Weights of a small image classifier.
Model: 3.72M parameters, activation prelu, depths [2, 3, 3].
Data: trained on capsule endoscopy frames (Kvasir-Capsule), 42238 training examples, 149.1 epochs.
Rows from block 4 of a small image classifier, named by matrix and row number. Rows with one number belong to one channel. Each number is 500 + 40 x the weight over its row's rms, rounded and kept within 0 to 999. All counts start at 0. Numbers have three digits each.
After each channel's rows are labels from the 100 images, of 14848, where the channel reaches its highest value: "responds to" is what is common among them. Only what is clearly more common there than usual is listed. The data: capsule endoscopy frames (Kvasir-Capsule). In brackets: how many of the 100, against the usual share in percent.
# convs0: first 3x3 conv (model.blocks.4.convs.0.weight, 144x144x3x3, each kernel summed), inputs 0-143
# convs1: second 3x3 conv (model.blocks.4.convs.1.weight, 144x144x3x3, transposed, each kernel summed), outputs 0-143

convs0.124:482540466482468550476526471497487502528510504509492441523533469477440524449464422524512427496483427509504445489550492449505430464492446452503530456598445525442519575417499450528522476499537543520482478512527467455495488561513526457546476466446552510463468547419524454492492506491494497435525472443473480509619501517537424486458486560443435494487518486504501522614498494468530499421551570483442519523561554519499504533519532530533539
convs1.124:569507453511525480475473531501543575530490511489530505548493535545521478398486419489488511484418491528487499455504546505509501471475556506541482552505522527532540535480471429519512559466482509470465493487510497502376489437479511521412525430503473524430486523554516520556468490528515498466443537515458453569489488470399572484531507585506544548478542528411560466485494526511492503594461535531495468516478545495431471501524458405476526
responds to: finding: reduced mucosal view (33 vs 6.2)

convs0.65:466538541509522515514508504538403464475496456399528467544448519520464537441494471547481487524507511457537487440439502507472497416418513572475474497540543522493429497602465454488460512533451516508487510478576504505493486502541522563533426486502428513519463494554487484539552559538524519469493539491478432495525535519490462482496561505466528481547555484393436462524459545522533490511540533483516545544546423551429468419546488526481461
convs1.65:441473499517494524523517472523437433493568480455513508500500547509502538510529490495432413522541478551510525546561480440461469457491377534503505458493508489543465446521494495495441511425486475516506530521432433481550452432491516540435581513535488478544440479449449514462437463438470534497545492542513517528540475482443444456478540483463486459464493517361493498504463537485489535519517553464470528429509522474473500484621481496498492
responds to: finding: reduced mucosal view (50 vs 6.2)

convs0.130:496490454475476483466491527541490537441565499469533511488430479474528543506549435517506528525482479503452434543485442448535518537496547555555453465540464526482476459520553436477433435542517525564519518485474548498586546551512492461510464413487523488472572559451434395561485513421465454475540537497497521583542481515561547495467464476537482507523478473547456494607557512511479493520523491489494509606465495515533450523492499457471510
convs1.130:541482444466427491529458556501422514487567548543463485526505475516512526426467595461548526492381463548468452421457477475463545561480491507452442501574416475502503456447490489468460473506496488512502493434518529544497497486478506531571512494550532514534425497508513433497489494445471474469462437428501467512481449466465521480505521427536476492526469416548448515476511516513454550476513472556464513534568442512538508441488572526538512
responds to: finding: pylorus (36 vs 3.4)

convs0.29:484534553534453531557471518489477534535511475524533390456553486460483536522504555468465535486536535511489497519523470550521436557488485446534611497524534473540496559429507518530510541486545435430484491486490542465542464437479438459550511472605500455460500571480574475484536461514453481526577517488457477454517410490505548459473450513530518468502507572511532432498534458476584519511515471483508571487539433445470534497541463483529480
convs1.29:569506478516469438480437498451405532464491585551512521513482448522487595521490495461471516430464518504438441482492478536472497520462498528447556496449528539441434501526533501433466482477532397522467529471426490486472436576475497590549500542495480484489434496515499475427506482495522539487494526548495506448514458527495543455470596488536480537489475453492539617465521477497506464543537444534525496534462438530548474521455457481513490
responds to: finding: pylorus (32 vs 3.4)

convs0.62:498495524595446473577497413484608537514487469461446461505488522602551511480456542514485516457517524475491451535509532482468458443477499444507525532508511530481454515537477477523438494562472473511479511492452496530510408436523470543571468476491484455556456461442518462472560449539498417515446520541439481445501494452588470526520512528497482481474405446477509492505478419525479459481487536448449505478510509569515484473511505529504407
convs1.62:469486522489455461547498533488447502529513490436451523518524534515518509545466531515456476511484545575461426506500485510480489511506399467556475503465476457448526422537435407519440482519557546442449544626569491515494463494432457454538461444518511457475460411518452498490476560519431432548493529467509433528548462477507488526448504530414486494490512526448451451501499475492496413526497550503461492499465457453485504458537508506512460
responds to: finding: reduced mucosal view (61 vs 6.2)

convs0.87:533535463479482534449523416526547481505498567517506455460522423534438561553503462465504479576512554455437403398473506541514594451469504511485476490503490522486480419488528512444556518416475506531504529498476486509536508574571474479525476489543546486458524519567526486575524433531501497520533524537429525558503523489485542528537438479544502516508523506529534460502469487533494431451546478462459543503515600544497526428514460516544482
convs1.87:499517462445505540510542571469491506444549469432479593500598520419486563498452552448476581562460531530516449476469469511492532599510529539458485486544459526458442490539472524511543451487523499489503471450487523474500543441526444525574519464487544498505501501487539434524468504538514553479551479467513488532508472462566496506476438457515398519517476408479521522462488442531425503486488456515539499524574517544553502494459483457523418
responds to: finding: pylorus (28 vs 3.4)

convs0.48:444502514460505523505407513555506456514539492508437506499446458429472521488499471479526475519435436467500511550524521523484523496426536520527417481462478446471508537441591505473489461498502510529496489491499458507544522522444466492477562500484507479463553452569539525441561507570522498532503505449504451527486555441455490479459486483556503506512489580483515500497557446607499557483438477546468496434448487536581500594427569540577523
convs1.48:506497541506545513484474468581466463436515483506497458488490528540393504405434511526525525489450539546551499459475525498499472470511514462553522485530456547453495559526534542513474515404521485536544529571527463543441501531483471431549540496518498459435463569426471442545472463463564529514487433448463424508495516451536485533556417522498473491453494479423537461552450562514486504537460593494513509510512501485516504426495467473451470
responds to: finding: angiectasia (65 vs 1.9)

convs0.106:466487429388464503473566477519433568536477458519473430471472568482484533535501539472473457533476525512549532569494457512493516517485587495521592483479485470527490462502437426452530490460457491458473450499545513489462552517490627448472607566457491466524512510494481525517514543563537480482488520446513502473502509456530440480527449471519500529472537529442513447515579511529497477516532475552538548494477554533432442511509542492473556
convs1.106:524512418497468520509497447466472527478484478390520489548558490473496471509487497513525547480486531536499488462509442514469479517488503495494493497532560510537442522453475528540485611521476514531493520616550490492523508511467449478489530575536542466534488428529561555446514434449439503485511511457477390552456550471566435528459508486500491516477512500510470501450463502458504553576452492493558498507526442490574474446499409578414484
responds to: finding: reduced mucosal view (48 vs 6.2)

convs0.60:427566508501494528511407505504548477515533509559488447562531518482476549420494493569530512461523543410528413473441551414503472500490509521538448502451509510554510560486513484474493434447501472468493533513442482494492442531538499451508491492545432523430557488442555517447544549466525514495508466517437414531513459457563466487454481490458486414496564505513446474523585520552520526523535508509447500455516486480535505525509592547478507
convs1.60:461505498514501495450396482561484522479422520472442484525414464516574453477479488548493475503434498514480563480499526496516529496515495527561485514543410527496576445523478476513579497508486456479500533596488464485410484416495489504514553445491523442441476505437484531424518526403517421493505517465506449534468464561570562556497503462474552485488495543536487494541491549510509461531582475467485442546504555495500477439511538510514513
responds to: finding: reduced mucosal view (97 vs 6.2)