From a checkpoint of a small image classifier.
Model: activation prelu, depths [2, 3, 3].
Training: normuon at rate 0.033, 12300 steps, batches of 512, held-out accuracy 100%.
Data: trained on capsule endoscopy frames (Kvasir-Capsule), 149.1 epochs.
Rows from block 5 of a small image classifier, named by matrix and row number. Rows with one number belong to one channel. Each number is 500 + 40 x the weight over its row's rms, rounded and kept within 0 to 999. All counts start at 0. Numbers have three digits each.
After each channel's rows are labels from the 100 images, of 14848, where the channel reaches its highest value: "strongest on" is what is common among them. Only what is clearly more common there than usual is listed. The data: capsule endoscopy frames (Kvasir-Capsule).
# convs0: first 3x3 conv, stride 2 (model.blocks.5.convs.0.weight, 208x144x3x3, each kernel summed), inputs 72-143
# convs1: second 3x3 conv (model.blocks.5.convs.1.weight, 208x208x3x3, transposed, each kernel summed), outputs 70-139

convs0.77:422558543633472483480513491547593541473470466472528473492474474461443553480520547495515446451479481591521539487510502526491487461401514470455523547484498499475445472515481457457402427425537507503510484483513493513511
convs1.77:469502555473470450554516549513525450544478494540503434546539496504517542527528484547468599464492502471434501466455532501465537443502482525555471554470505502501447470561550590431462534522457490493535393529542487
strongest on: finding: angiectasia

convs0.148:527465547558461476525504529525425447472427483535518452462469423545484497509579489526483466574567416567502516454522482480463444503518470477456441488537532496465449540417499550467483477506554571517508437527512487526465
convs1.148:479522585495528452497470465542443512485509541582423485470543422459545534437502509483502487477521473499434481448457486467502514543459538486533502535498424477530528538509510492517561509505504482414566505478482503
strongest on: finding: reduced mucosal view

convs0.20:430499520493399573448492468529451506560492451496532447446499480539454508534466451534430513561539476497514476470454451427516435524493512536551518595499494492477523512457489525513509450523511454536438499462562452465493
convs1.20:479498506465455508507483525489452476514494492510522455456511598492522542534576486500517506462553504548554468531471479487443468462499518448513495542486494491555491537521463481447494506512463521549527548467507485
strongest on: finding: blood fresh

convs0.14:572459484490515584547506549471519524516452547493464464436507504578527533510517597477446447489463490467506471529509461444569533446525482458497549493487506524445475448490482502504591511519500496436496465494465575430492
convs1.14:476573512460541478462455546476519447486574536500482454459534510482490434513435466495496500484472466550488547518488490499526516478518469481572521523479518543482524494485592564570485499527508525479451530602542564
strongest on: finding: erythema

convs0.112:429504505452416422496497532512505476473433519538507451534514477519517559509554544535495494538529473540397493477424510458530534463505522473467526510474519522623400517529535487513474517481529553512493492534521568502413
convs1.112:426530489482552417442548486502508462510529552613473507457530427507462464530459563495477468534481505514472498455479481500500531460441487484427487518567533478499500496570603492479515491527454503481545458481526452
strongest on: finding: reduced mucosal view

convs0.11:592488501578502555421512471510478429492509442501511497490595475400447514488502497459408495526485536539498555443515460458422508483497534499481452461518472541434456493505516518493472537453556508575495472543523616518447
convs1.11:465483546485466444545516531490556515507444483561485485476462497522427446506419480493548450483500479498497480476434534511483564506448573503492555459494511630467497567439510474563481494509556524493502526618458539
strongest on: finding: reduced mucosal view

convs0.185:419521474559473509474445493481520466503554528512465445492481481478455527567434475486488524470452516456551552524500558484517488466510521530466421584510461515513543513512486461488526498473473521545467572491520501453510
convs1.185:531434477529506481520483486427531536490420488568388442479495475486512517537510522583501522494527472518515510478484482498441513500501531459512569564487427534496481464498517502456496551469497557548470509502476441
strongest on: finding: reduced mucosal view

convs0.92:555466435470471458510499481491444475496492530492538458537520495503423520467453517514559422527482526526485447486417492480542446535595491488489496519479533481514534568478456424451457481444480509525464502461472522553389
convs1.92:441496582529528525463575553530514522505524528499421490462506509523426423504480465497469448526485498531510515419512492460469465466498463467490518503511480447503536487484525476455495500502463511487475500498470463
strongest on: finding: pylorus; finding: ileocecal valve

convs0.126:437436479515466564579536454515481486536445463434561425527494548472520506532538469457492495488489522500497515507565493536557560530483469468482505452529524561508475494405459539527523461581469499566516437549527450473460
convs1.126:428444471531487496485487519442430490493483446495513503539451511491447513474537491496432487500574502459532441513511436508508472475558510544551484502412532464482500479554460509495440513506437460503466470465511477
strongest on: finding: angiectasia

convs0.96:479454505569502571494517522457493481495549503525540543536505509471500531495501497473427472499484543480519532451496479500491450493571542513523544433499528565473513516525475504550546498458513489413471494527505546436503
convs1.96:505449515528497487519506522516492439506562523505407531507485460516570448460526537487443552483547521493493474436525474558527495470523581520519447546470454452505407491511484478521472514478504471511520486500479472
strongest on: finding: pylorus

convs0.124:551500497468573448561570528500540541423528538492447492518458473490461503474517497424484451451525426536499486474485479596521469414502508529458537518560479563476517425512488518465408490497459470514533485479429501505499
convs1.124:458563531511451520536460471550522472518497475520530486532513535534538457529474587513515510491492548497532600491506475555466521460461499472463493538481488487530561463451561483415429511471469498567564427567468527
strongest on: finding: pylorus

convs0.37:531523428514529429502485534507502556532472552496511494410506491468533553530448501526554525410507499542494487636500486493556499485481500466580515477553490526519531505547557540394477481516477456480459459505479563480535
convs1.37:504410501417467501482492490532529467505348499528485521508492482523580491522539561498383427488506517446472536506457465500515516473460464495497379447460451556473543457475517540443358478467537497530484518470508478
strongest on: finding: foreign body

convs0.135:470425450455534475502486520450461536473479478485534448485561581429483541462507472499498508468434502491530466505549460557542520482499483482547521485540454489446497554461506448576551491553464533531472537467477498599520
convs1.135:536467460439471537463534498497516515493567503544380458501554530513455455495542545489538508534465509478506524451562499512528507541490501541398473470529584487498464411499472508460476487548510524464496570535491488
strongest on: finding: lymphangiectasia; finding: ileocecal valve

convs0.105:531489475510517503575484501583490532551477471508522471473515494593487424500469404531516522461431481468494510502501456517464514445509527462527479456514446552464535459537491507561589434480478536466496526475528516503485
convs1.105:508430420440529447491433519427474491524472519543510530538502504512490453504439529497521473516515488467493428472460437506493487530484403544465426446523503436472441434503565507463555473555492477439418466392498498
strongest on: finding: angiectasia

convs0.47:521543447428478433492464482510509567493492501411465518600516564489495486470432585502555483527517495492516511420490484537474493412579469561516510518549463480492457494550492485436492471496542448543454562513480509509396
convs1.47:426530475499518505515461540460530466495470512546424504423487471448503409441492486510464396513577520546447516518495508502534510513456471528523527617522458509460500432513404458470406518531445525495509529544460547
strongest on: finding: pylorus

convs0.122:552480507526530521489468476436481484508527444460509462481541491531499517572543498519522577506543467465529453479536475479546538423545507440480526543520453580480489546443566532486517511589495470486449515521506505492516
convs1.122:477541522500470441483518486447497522489534434535501521509436526544494508474418474509379490506556538513551502479440489508489461449515521491487468512459534447447514479499452475547470576442445443441543477415489469
strongest on: finding: angiectasia

convs0.163:514532543473502440508472488474534463543517458568419547457513503458463502462510490527538409520451473528606481527428467460520464484496505538490512515499452468468476471508480607461551449518483476476499504537507487528474
convs1.163:476504470508527531506514398510483552515543465549440501451501487508515514540446467504469520512446518475458519448552496498504496498503467507481445421471527463492528378548461500513475472512543467500529544513499494
strongest on: finding: pylorus

convs0.120:450502555545522459495475430493490482495543502487462479570497467582453473487478549450437505459444460461481480406573477515506499504500452528466483545544498501527521491482474555491476457529510466523449479511469578445519
convs1.120:558526477468534591479486543460519464505429497435469518477541481495574486542524525526477579509473481491460523457496527514522500426535464501504519448453452517524464506588436482515513495494433423497571495414533474
strongest on: finding: angiectasia

convs0.66:519513589499495479538503520557521454419477506451404524492521512503521507536547556492498481499466505491449471503515430479512510507443514433499487444580511518468451497393501508575573564514511568477485473558455498510494
convs1.66:486489502516504482506507481551511464500537503558494455482456509465488434516474422505477531550454475539505573556508516490429529416444523476550384469486581511490505499448389546468478508541459465502513503507514552
strongest on: finding: lymphangiectasia; finding: ulcer

convs0.158:463539537573506522522507507559485556525500440478484472447466468535556587495482476454419540468529551467504514455513572554531453512516489521445416533519415478461580451466518463520478467489588470513481517485496496495558
convs1.158:499503469533449541501445477512453414516473481436518497444501501476429445496519429495382443484535545473416562483491484534480509514487454471470505534515456518501512507522409444515466567439413458482453456433462488
strongest on: finding: angiectasia

convs0.65:534449476569434557484474487517498491442496436514525441430527560466475535493406485473496495552497582569530443498394515463473464447505459493506565490479509453483473508474477561475496488469487494448520548480543504511491
convs1.65:510503509557487457501529527493466526519481451448544472446497500481409558482443419484538462466491547497468589564548557521418519491571585452497557461482463466470477443522477528477480546460451484493437465527508551
strongest on: finding: lymphangiectasia

convs0.189:471440471450511538482430467512411458507508514493495492556519462522513399524503438504497564508482492493539453481479531533450457571575498520476560516465535487505599482483487476488509521495457551438509498558506534508501
convs1.189:566451541532498481482584509458458510531447519584505503538515419476617418561571499483455634487466531479485497446445462497511513503551419489457464524493505533487495496477439509478464455559474457500568522529515471
strongest on: finding: reduced mucosal view

convs0.169:627469578506537543516540478524564520509510525421550452472521476522542491556557545498481511461499496450502444585613537536538487463586489490475478486467509519436514506449520514518446536537488505450483510501465498444502
convs1.169:462430483513512519522546512486521464454547493455493480488496495477445552476524486477418573453523488487526425520523531551487488460541505548541588423513499497463513452501476459533490510497464514514542496457531525
strongest on: finding: angiectasia

convs0.116:581479509495464456487518475607483590541548490444463521451502505500440556545522494494470478565506566529473462526482493489529561439480517455515545537528439540520528486413522504506549504473476524562534561454433517552488
convs1.116:497592403463471481537546512539498511490472515517466505444505546477528394517524451530393579479530519480465522512504532518518449458481456543459467512480509524496500457474600508462475561507467544476477473315480483
strongest on: finding: pylorus

convs0.195:481547561585510535549455466511530531526506448468512500593465527491427530519448453462516454476512455544532507479498434536518473507496462535505527502536422481536479490477475492522479502484560526503482458522452452454468
convs1.195:568437510448501503492542523539455539524444491518525491438486501525594480511504495507556444545538486529476528527496444494496504493477539555464480510530501498471548467438608458503522466513512532543491479476473575
strongest on: finding: lymphangiectasia

convs0.188:525530506460476459443517547521465532493475516475525502551516518502484546508412460567473539547499489552555473458507558544467472516457524580470461507512519543469449451463503493531488537518517495495518539456465533542461
convs1.188:615476544488508493534493495468549398488512465456568469533484503469504479468498518508455422508549537532528459616535480484482544510586462481469498456437517458529508510503449487543484498537467513463457450509500547
strongest on: finding: ulcer; finding: erosion

convs0.30:551520551548506522476559564485514487550496488438570441469471531538585477503456488460447523480481480500508483517508534449536477479526426413496457435484431548473451533430535468532477534419465494518454525478587535502544
convs1.30:530420536541448485499587453552589526487482502476489534464528497445514437414499529493504416491461469512454419554480539525522514453539572455492516481502479565455504426506456529514473516491465484482500494472496496
strongest on: finding: erosion

convs0.52:489499493547500559519444563494529553506512448460475485476464536497479427510531560522479545493476526603449472534490514473454426474486467518535532546550482512480508487497525511486457494499541535452529453547429544528425
convs1.52:495468489448526483562484616526499458475588489551462501496436506486419432512487501482441560491466498469568516440438501464488483486481516516459421516496559479502415493444473533420513467506423490503518490543488519
strongest on: finding: foreign body

convs0.202:528465485540585551571454507510476490521492574478528502417487523478408568541447592449489534531552519557544567469529480503467506454440489535517482510418448462478517515534489479525490437534490463574496492563539580464538
convs1.202:390539555471489445528504488544520454487486483548533492503500506456530507503465462539587544487483529479419452436510486491464512474538498548484482501483531482476478497478486511537492529490475461554411486475499496
strongest on: finding: reduced mucosal view

convs0.129:561502511536449456469571549467529544521459467565507479467533499542419533476548521527447477525485456549504504473489497450551557467549509437473449530520540559470450473466596509518591421492424548528461483493464491495490
convs1.129:465505452473473457497456524518519452451502484524431502507485474528494501552526489512561518534506602465464460539509489487479512477479456504519427522502487477524485491491503555452454477526559473494461555410461532
strongest on: finding: reduced mucosal view

convs0.1:442499468478506531419517497550433414512537431529502540476482525487544475492493445549472498504402529447521490502454454490535480454529454567526561568565452494453491483468543566536481457500536567456507475482527533431503
convs1.1:453496476526547566549430545470485552500430527455454525452491503483522498542500504451413490449462485505564535448524508507495488564482560525499498512522526481535509550466447406408494484519532558512552431548554545
strongest on: finding: pylorus

convs0.180:530461538528575451535576509450518461497527469443535475496549508523451523561512436447479552546588491482465527477476470530491494515433523491476434568548571487523500513459491495492482533494491518414416477517499495524516
convs1.180:541518452576481482507475573523581479519458509518557580458495529522574527517568534496494470474498547509521511538505474481449528448558531452552496499478566528481466558469449506481438533525524491496554471510432513
strongest on: finding: foreign body

convs0.22:449442460513522474513501591493472471568493516484515461528507470524432454521468471456500508518507488478462484454552531426584523524573475522476530496553479537536610485514435565508485534448530478547586523408525522457529
convs1.22:516413557441458483491436449500548453535494468479438531504482436473438444533490479497435437535486510471405498503499518505489501461544431477485439517533394530501545501540424531596484460476462484481476528462475472
strongest on: finding: angiectasia

convs0.134:448514476472485507507515560554525456428513485471542487483560481482550494502491505505563478507492510438448468509531479469546465537519484466591488475444533554488576492557473482500498480494512529496449489558515469437543
convs1.134:532514501462489484489538460428493409482572477495496503502482476442555497498510481479603474472477443520439520475508497503531517503466454465497477557469447449453518467459556359466439456560493474497444514450500519
strongest on: finding: angiectasia

convs0.192:560532495539528562504500512467542512473477500523498422504455526523476554466525599457496430466498469478437491555529453530509568454491478459516510425549455492464481469471479533464429528469411493482526481484518470493492
convs1.192:448529451533441523556528499538578482461506493480533447447484499545581494573466521496478512554512472488522544574517584536438519437532528627517461518435473565516531481444535420432490526437483509530511536441483518
strongest on: finding: ulcer

convs0.59:507424529508484529486479451556460447471496456567463543481584480408464455471475460404551509480383592473514516539555454445510523490492455548525431524593471497500496528490481487476493495437522523516474515507503445467531
convs1.59:438534529518468499474543510473558544505452494492492502527524509453522357464444458526496428506420496463591537511498528541486503535562473484534543476545529499495520536485551454429561511447432549475553502519484507
strongest on: finding: ileocecal valve

convs0.190:492521537501529604462505513484534471473434467495555508426396564553522491543518501485405477513513501416500490519577567483508507512500495566449512576489513548473554515443497550456574584488565464513480514469434492513585
convs1.190:484494501489519500510394511464461449499508500480517480492530568546531447537502477493503458489549478471428436497487491500513511497440533481587484460410481433562483478528503544579487481557551483490545505485486519
strongest on: finding: angiectasia

convs0.38:503553438532515542505531498536489490468532522442411504460519529492475486550489557532562538434485508467474549537597468466515480502476409487491534550489492473548558481492499522502541530523532519515542474451490493494497
convs1.38:438507509466452444483516521492540516500533507552480495552493512478492490555465458486498475451539480526493414429480431478487492530473448499464427570547535501516478441503523527500538506480501511541449528490510498
strongest on: finding: foreign body

convs0.24:612466494516495421491485420509541508495533481503520451516545474475480406554491489496483487528512465496458531519564496498434496549512488506486469513446473574450512483497501508515469503535490454534549524500469516455460
convs1.24:520502512577495510466487451502519524611447509459487460518490504521376556513478472491479509498431481478511457481521549478492487591436467534505474595473471519536553557480526534492491467497453536543529488459440522
strongest on: finding: foreign body

convs0.182:566498521479529484481491525557452452445549491476460438515603478535507502486472510590522421550384490472485508509558491475620472496476506481488517571495427553538568457523444446485480536481527484568532516493448507541500
convs1.182:505508572497473481465570579556527497507614495490506498561544461523443428503489478470496457532527508498359452483526485488446514465540443475490454547518496493488504496479504484439525513525450558441526577393447494
strongest on: finding: angiectasia

convs0.36:498500522476489431476510506510391465434492566490473527487501509508495553515563556467571515481509511516543498488545450447416479496529474475399519419460480510482534491541479472572488480479487517462527494476543509552524
convs1.36:497466531470442497435522461428514449515444502459481543488501518491513465479505495481437510499541493458478537547505513463568486583525471452499410463585500553479474560496565546528486475456597513456475483491528527
strongest on: finding: pylorus

convs0.136:518510518525494436550504485415486496466449514510522474498559563452532529525445472520549441523524547403557489536533553489458457434520498473450477515474494541401541548578515459525540517523495541421520503420574526486500
convs1.136:542512523526560498476516499464607535467470483467531520551479483468544438488527545469569536528518514502498498529453534522546524549495498543533580469493522502487506530489492505489571506487542458512507509436547489
strongest on: finding: foreign body; finding: pylorus

convs0.132:478441457498479552472502498540562418444547556510464445455532546493568461620490546480513441467495531501526482473494511465474456457577533520457459534508482532513477512407538561514599428467524493463489529493494484472493
convs1.132:449505502476526457469463494445482528464664479488453526486493548470446471448520505489398533507435487515619466476497497475521513479511536477558482524527490464507473518468533476561418516518496498457554568526493535
strongest on: finding: blood fresh

convs0.174:535488575491573473510505531515557579494511481466470434484478512500468600527543533488510495458553477446483448514564477486521496518504522507541510440571503532541483510542475494509476569524511515484523535495461431512515
convs1.174:498523462492500452491506472484508550496422463534485502526510505497497464511487480526442495499456474521462497486553440493518510469405514588411446470502564521524402493419497392461433416480464460498532484452482515
strongest on: finding: lymphangiectasia; finding: foreign body

convs0.50:476588523516573483530486470455509512547495482462491469390466528492481460530546486531481465526481468445500474504512508557484508547514460486485580440520461465429466499541532526504540461536482428551447546518532427480550
convs1.50:420519486465456473529483520551546496513507493536484514457420506563536507542520493497563485501530546497467494519522484515512493490437461551457506464499469478508483455467530477503539552441475500586497428447514423
strongest on: finding: foreign body

convs0.171:491477502518536497537476556421524458432515557594515390478492518464544508580538507504493485526547466490508408395542531484583460560447508497473505542401539484548535523545487494464548446496486522527541502504549443490499
convs1.171:496587498501485458492484501485508497509502449504480465556508469493507450513504526509466542559486511478433414463485456500526479500478481494544469513553493496543460497526435462507480452478514549483516620528517458
strongest on: finding: ileocecal valve; finding: erosion

convs0.205:507530479508486500463541417520560526546564492416551473500484562541441526467486538498469542525519487426447477487549488487541465482515537455548560487518422542518431525501509564522517564474509483439432487458512501436528
convs1.205:545488409517506496571553545460494560491455490505510493473500543522488528496453421506490516475435508469500456467452470483521493472461581498556482462504510393522478504432499536507479485482575498533542466478512535
strongest on: finding: erosion

convs0.73:448407518520456479554479504474532507458512505559484547457467516530498535541475439530386489507534543434547466530498512521520530560512517532419501566534500532457545472450483560540493452503554530473523566447584471482551
convs1.73:507489423512517528524476505424458482478527526383445476479481574511443415493490452498464547508400519504504488465537447478483529531529474481456496466514505477511462476504367478523551533536433508542506560506479507
strongest on: finding: angiectasia; finding: ileocecal valve

convs0.41:510504479469574470519547525538471503504460553473517461507510524462539562528463484509543488527583490372532500516508481492560493482436462454491571519500543489509434487448481485537469494471487436496507550524502523475502
convs1.41:549555452481465492523522421395504525479568491529489509537506546498415565438464457526466522521490520523442463544463545528471465556516402480486459550504494409528529519470431447478430514424470500479473439404475490
strongest on: finding: ulcer

convs0.39:550525532443459527484488441463554526535483544430626490517537528533511548537608569580453515491439554477543509514513500480574479535458453483531535521599545558503538526465409485488544526475519472496499497464520483428482
convs1.39:446544422440517505517477589550532558480534459440556441492473532499508539515525515475462486523465489513598479484472526533558494523542444530505456472558472426497511546442553550529470455469513431499469528517532447
strongest on: finding: erythema

convs0.56:481503514506523478540546587487526457476450536561442422521571522484492508490486533514468479523456486410472454501526480455502511512442480485488592564481511458494453453429442512507539511586464498512499413444492525537459
convs1.56:428552485472484500502494498565443477528510530550573511538484482465416488505470462483458460495567503508479414481489431486494490481555594536487481484542552465509528558463435504484499521466547540500471415474475504
strongest on: finding: pylorus

convs0.62:496567535466519479443456513557500517514504506508443477507503492482501555475483509551600415458500543555544497525418450456585445501534452553491498514507486498503525467475487485444549524439506459500427500550457539516515
convs1.62:389475556494493498527487454523459512507423484513448493490523484480531482466525537483540452518527522521452538553548540516504506485453507502533493481553532476547566454474435516501401473548533472488476525518536503
strongest on: finding: pylorus

convs0.152:502518458453446525477445543537484449453482476600473534503499428489489492426460445406458502516514465494462472451463476449535498453538542382491516577496530507492461567500602512494549517489459536503437554573491557493489
convs1.152:589464544503461489472555488479485505551563512535427459531492456462483458501541470498454499479483465509551499490494461491514513481422522478527461482468485562537494515512466484508531419524450594588537485496524536
strongest on: finding: reduced mucosal view

convs0.146:539565455515521501528462578500509515499419516452515478434513527492596496494450486509564465553506475487481554542564532484492453439565415443523493522518449645468483559457507560449447510509480436471518473490543516551464
convs1.146:499465535478520501548504515531523520494458477527452493539526442470589387556473547508499408518442459516541526483435485555525539539507418527523494489457496484611521476530493495558515460467505443514497524478513506
strongest on: finding: pylorus

convs0.164:471522507503496481504517451538449479484470480475483525554506487525433444497566544529433421589529446491494536460497485485533511476476508477506481556512499471522514486520485461436454506473520517485494444515504513430494
convs1.164:569511558470447487516496513531489474531520478522522510533498497550516441513552529494454431486439501508494588488527524511519526549511382499517461559498451579468493513505527439488519508486543461513505582472538518
strongest on: finding: pylorus

convs0.60:522512515485499423485479530474569509579486457470569540474510481469447476541508552532508524529518488521489468520454481480486533508535546513488486492536507479526462507514491490472400507516490525540446498489430461493508
convs1.60:461443487480494480490501503520536467499460509539449466451473478473420414486503439514409507521446473465428469440551481515513489443412515513526531490512461531497490452486516398474495558531549486534470481564460494
strongest on: finding: foreign body

convs0.144:545554521565469518514522527532505485493604500470451438449525538462498420479563526484537465483525518535486492499498458618499414440488529530459521534506539553508477455533521438511464579461499537491491472530455564494591
convs1.144:497514500543545523485493483504591568499516590515454519505544526452436469449492549514556496478431482572551568527466529461462485486515480468562510496516525604465502482509435537492474536553546503554509496472502517
strongest on: finding: foreign body

convs0.63:512501453489494515479532468508537507494490471511558465485470553487545507446573560489507581434507435488577468529513443450533563449525508556472510592489462483496552509468516464518472503555490478500494456502534503430490
convs1.63:459518486557523491506569550462496532484443510490513503513524498458554537535469530511605506451606530493513440494485526498514527538488440540513549540538524381509520449440582402537559475486493572557535504550540452
strongest on: finding: ileocecal valve

convs0.107:529512592526480430498483460501473503457480510451551489534463509476448488430484566434528489399561492499449522516442583576464489500519543518466453433522501515525442494556458449470484474482460530493499517532478517471495
convs1.107:483539491469469517471488554487435490501494524482520493493486531498511430457495527513469453498519496568611496418488482449430486570448517467551526524493534543529486483558496430498505543526485458453466492531550476
strongest on: finding: ileocecal valve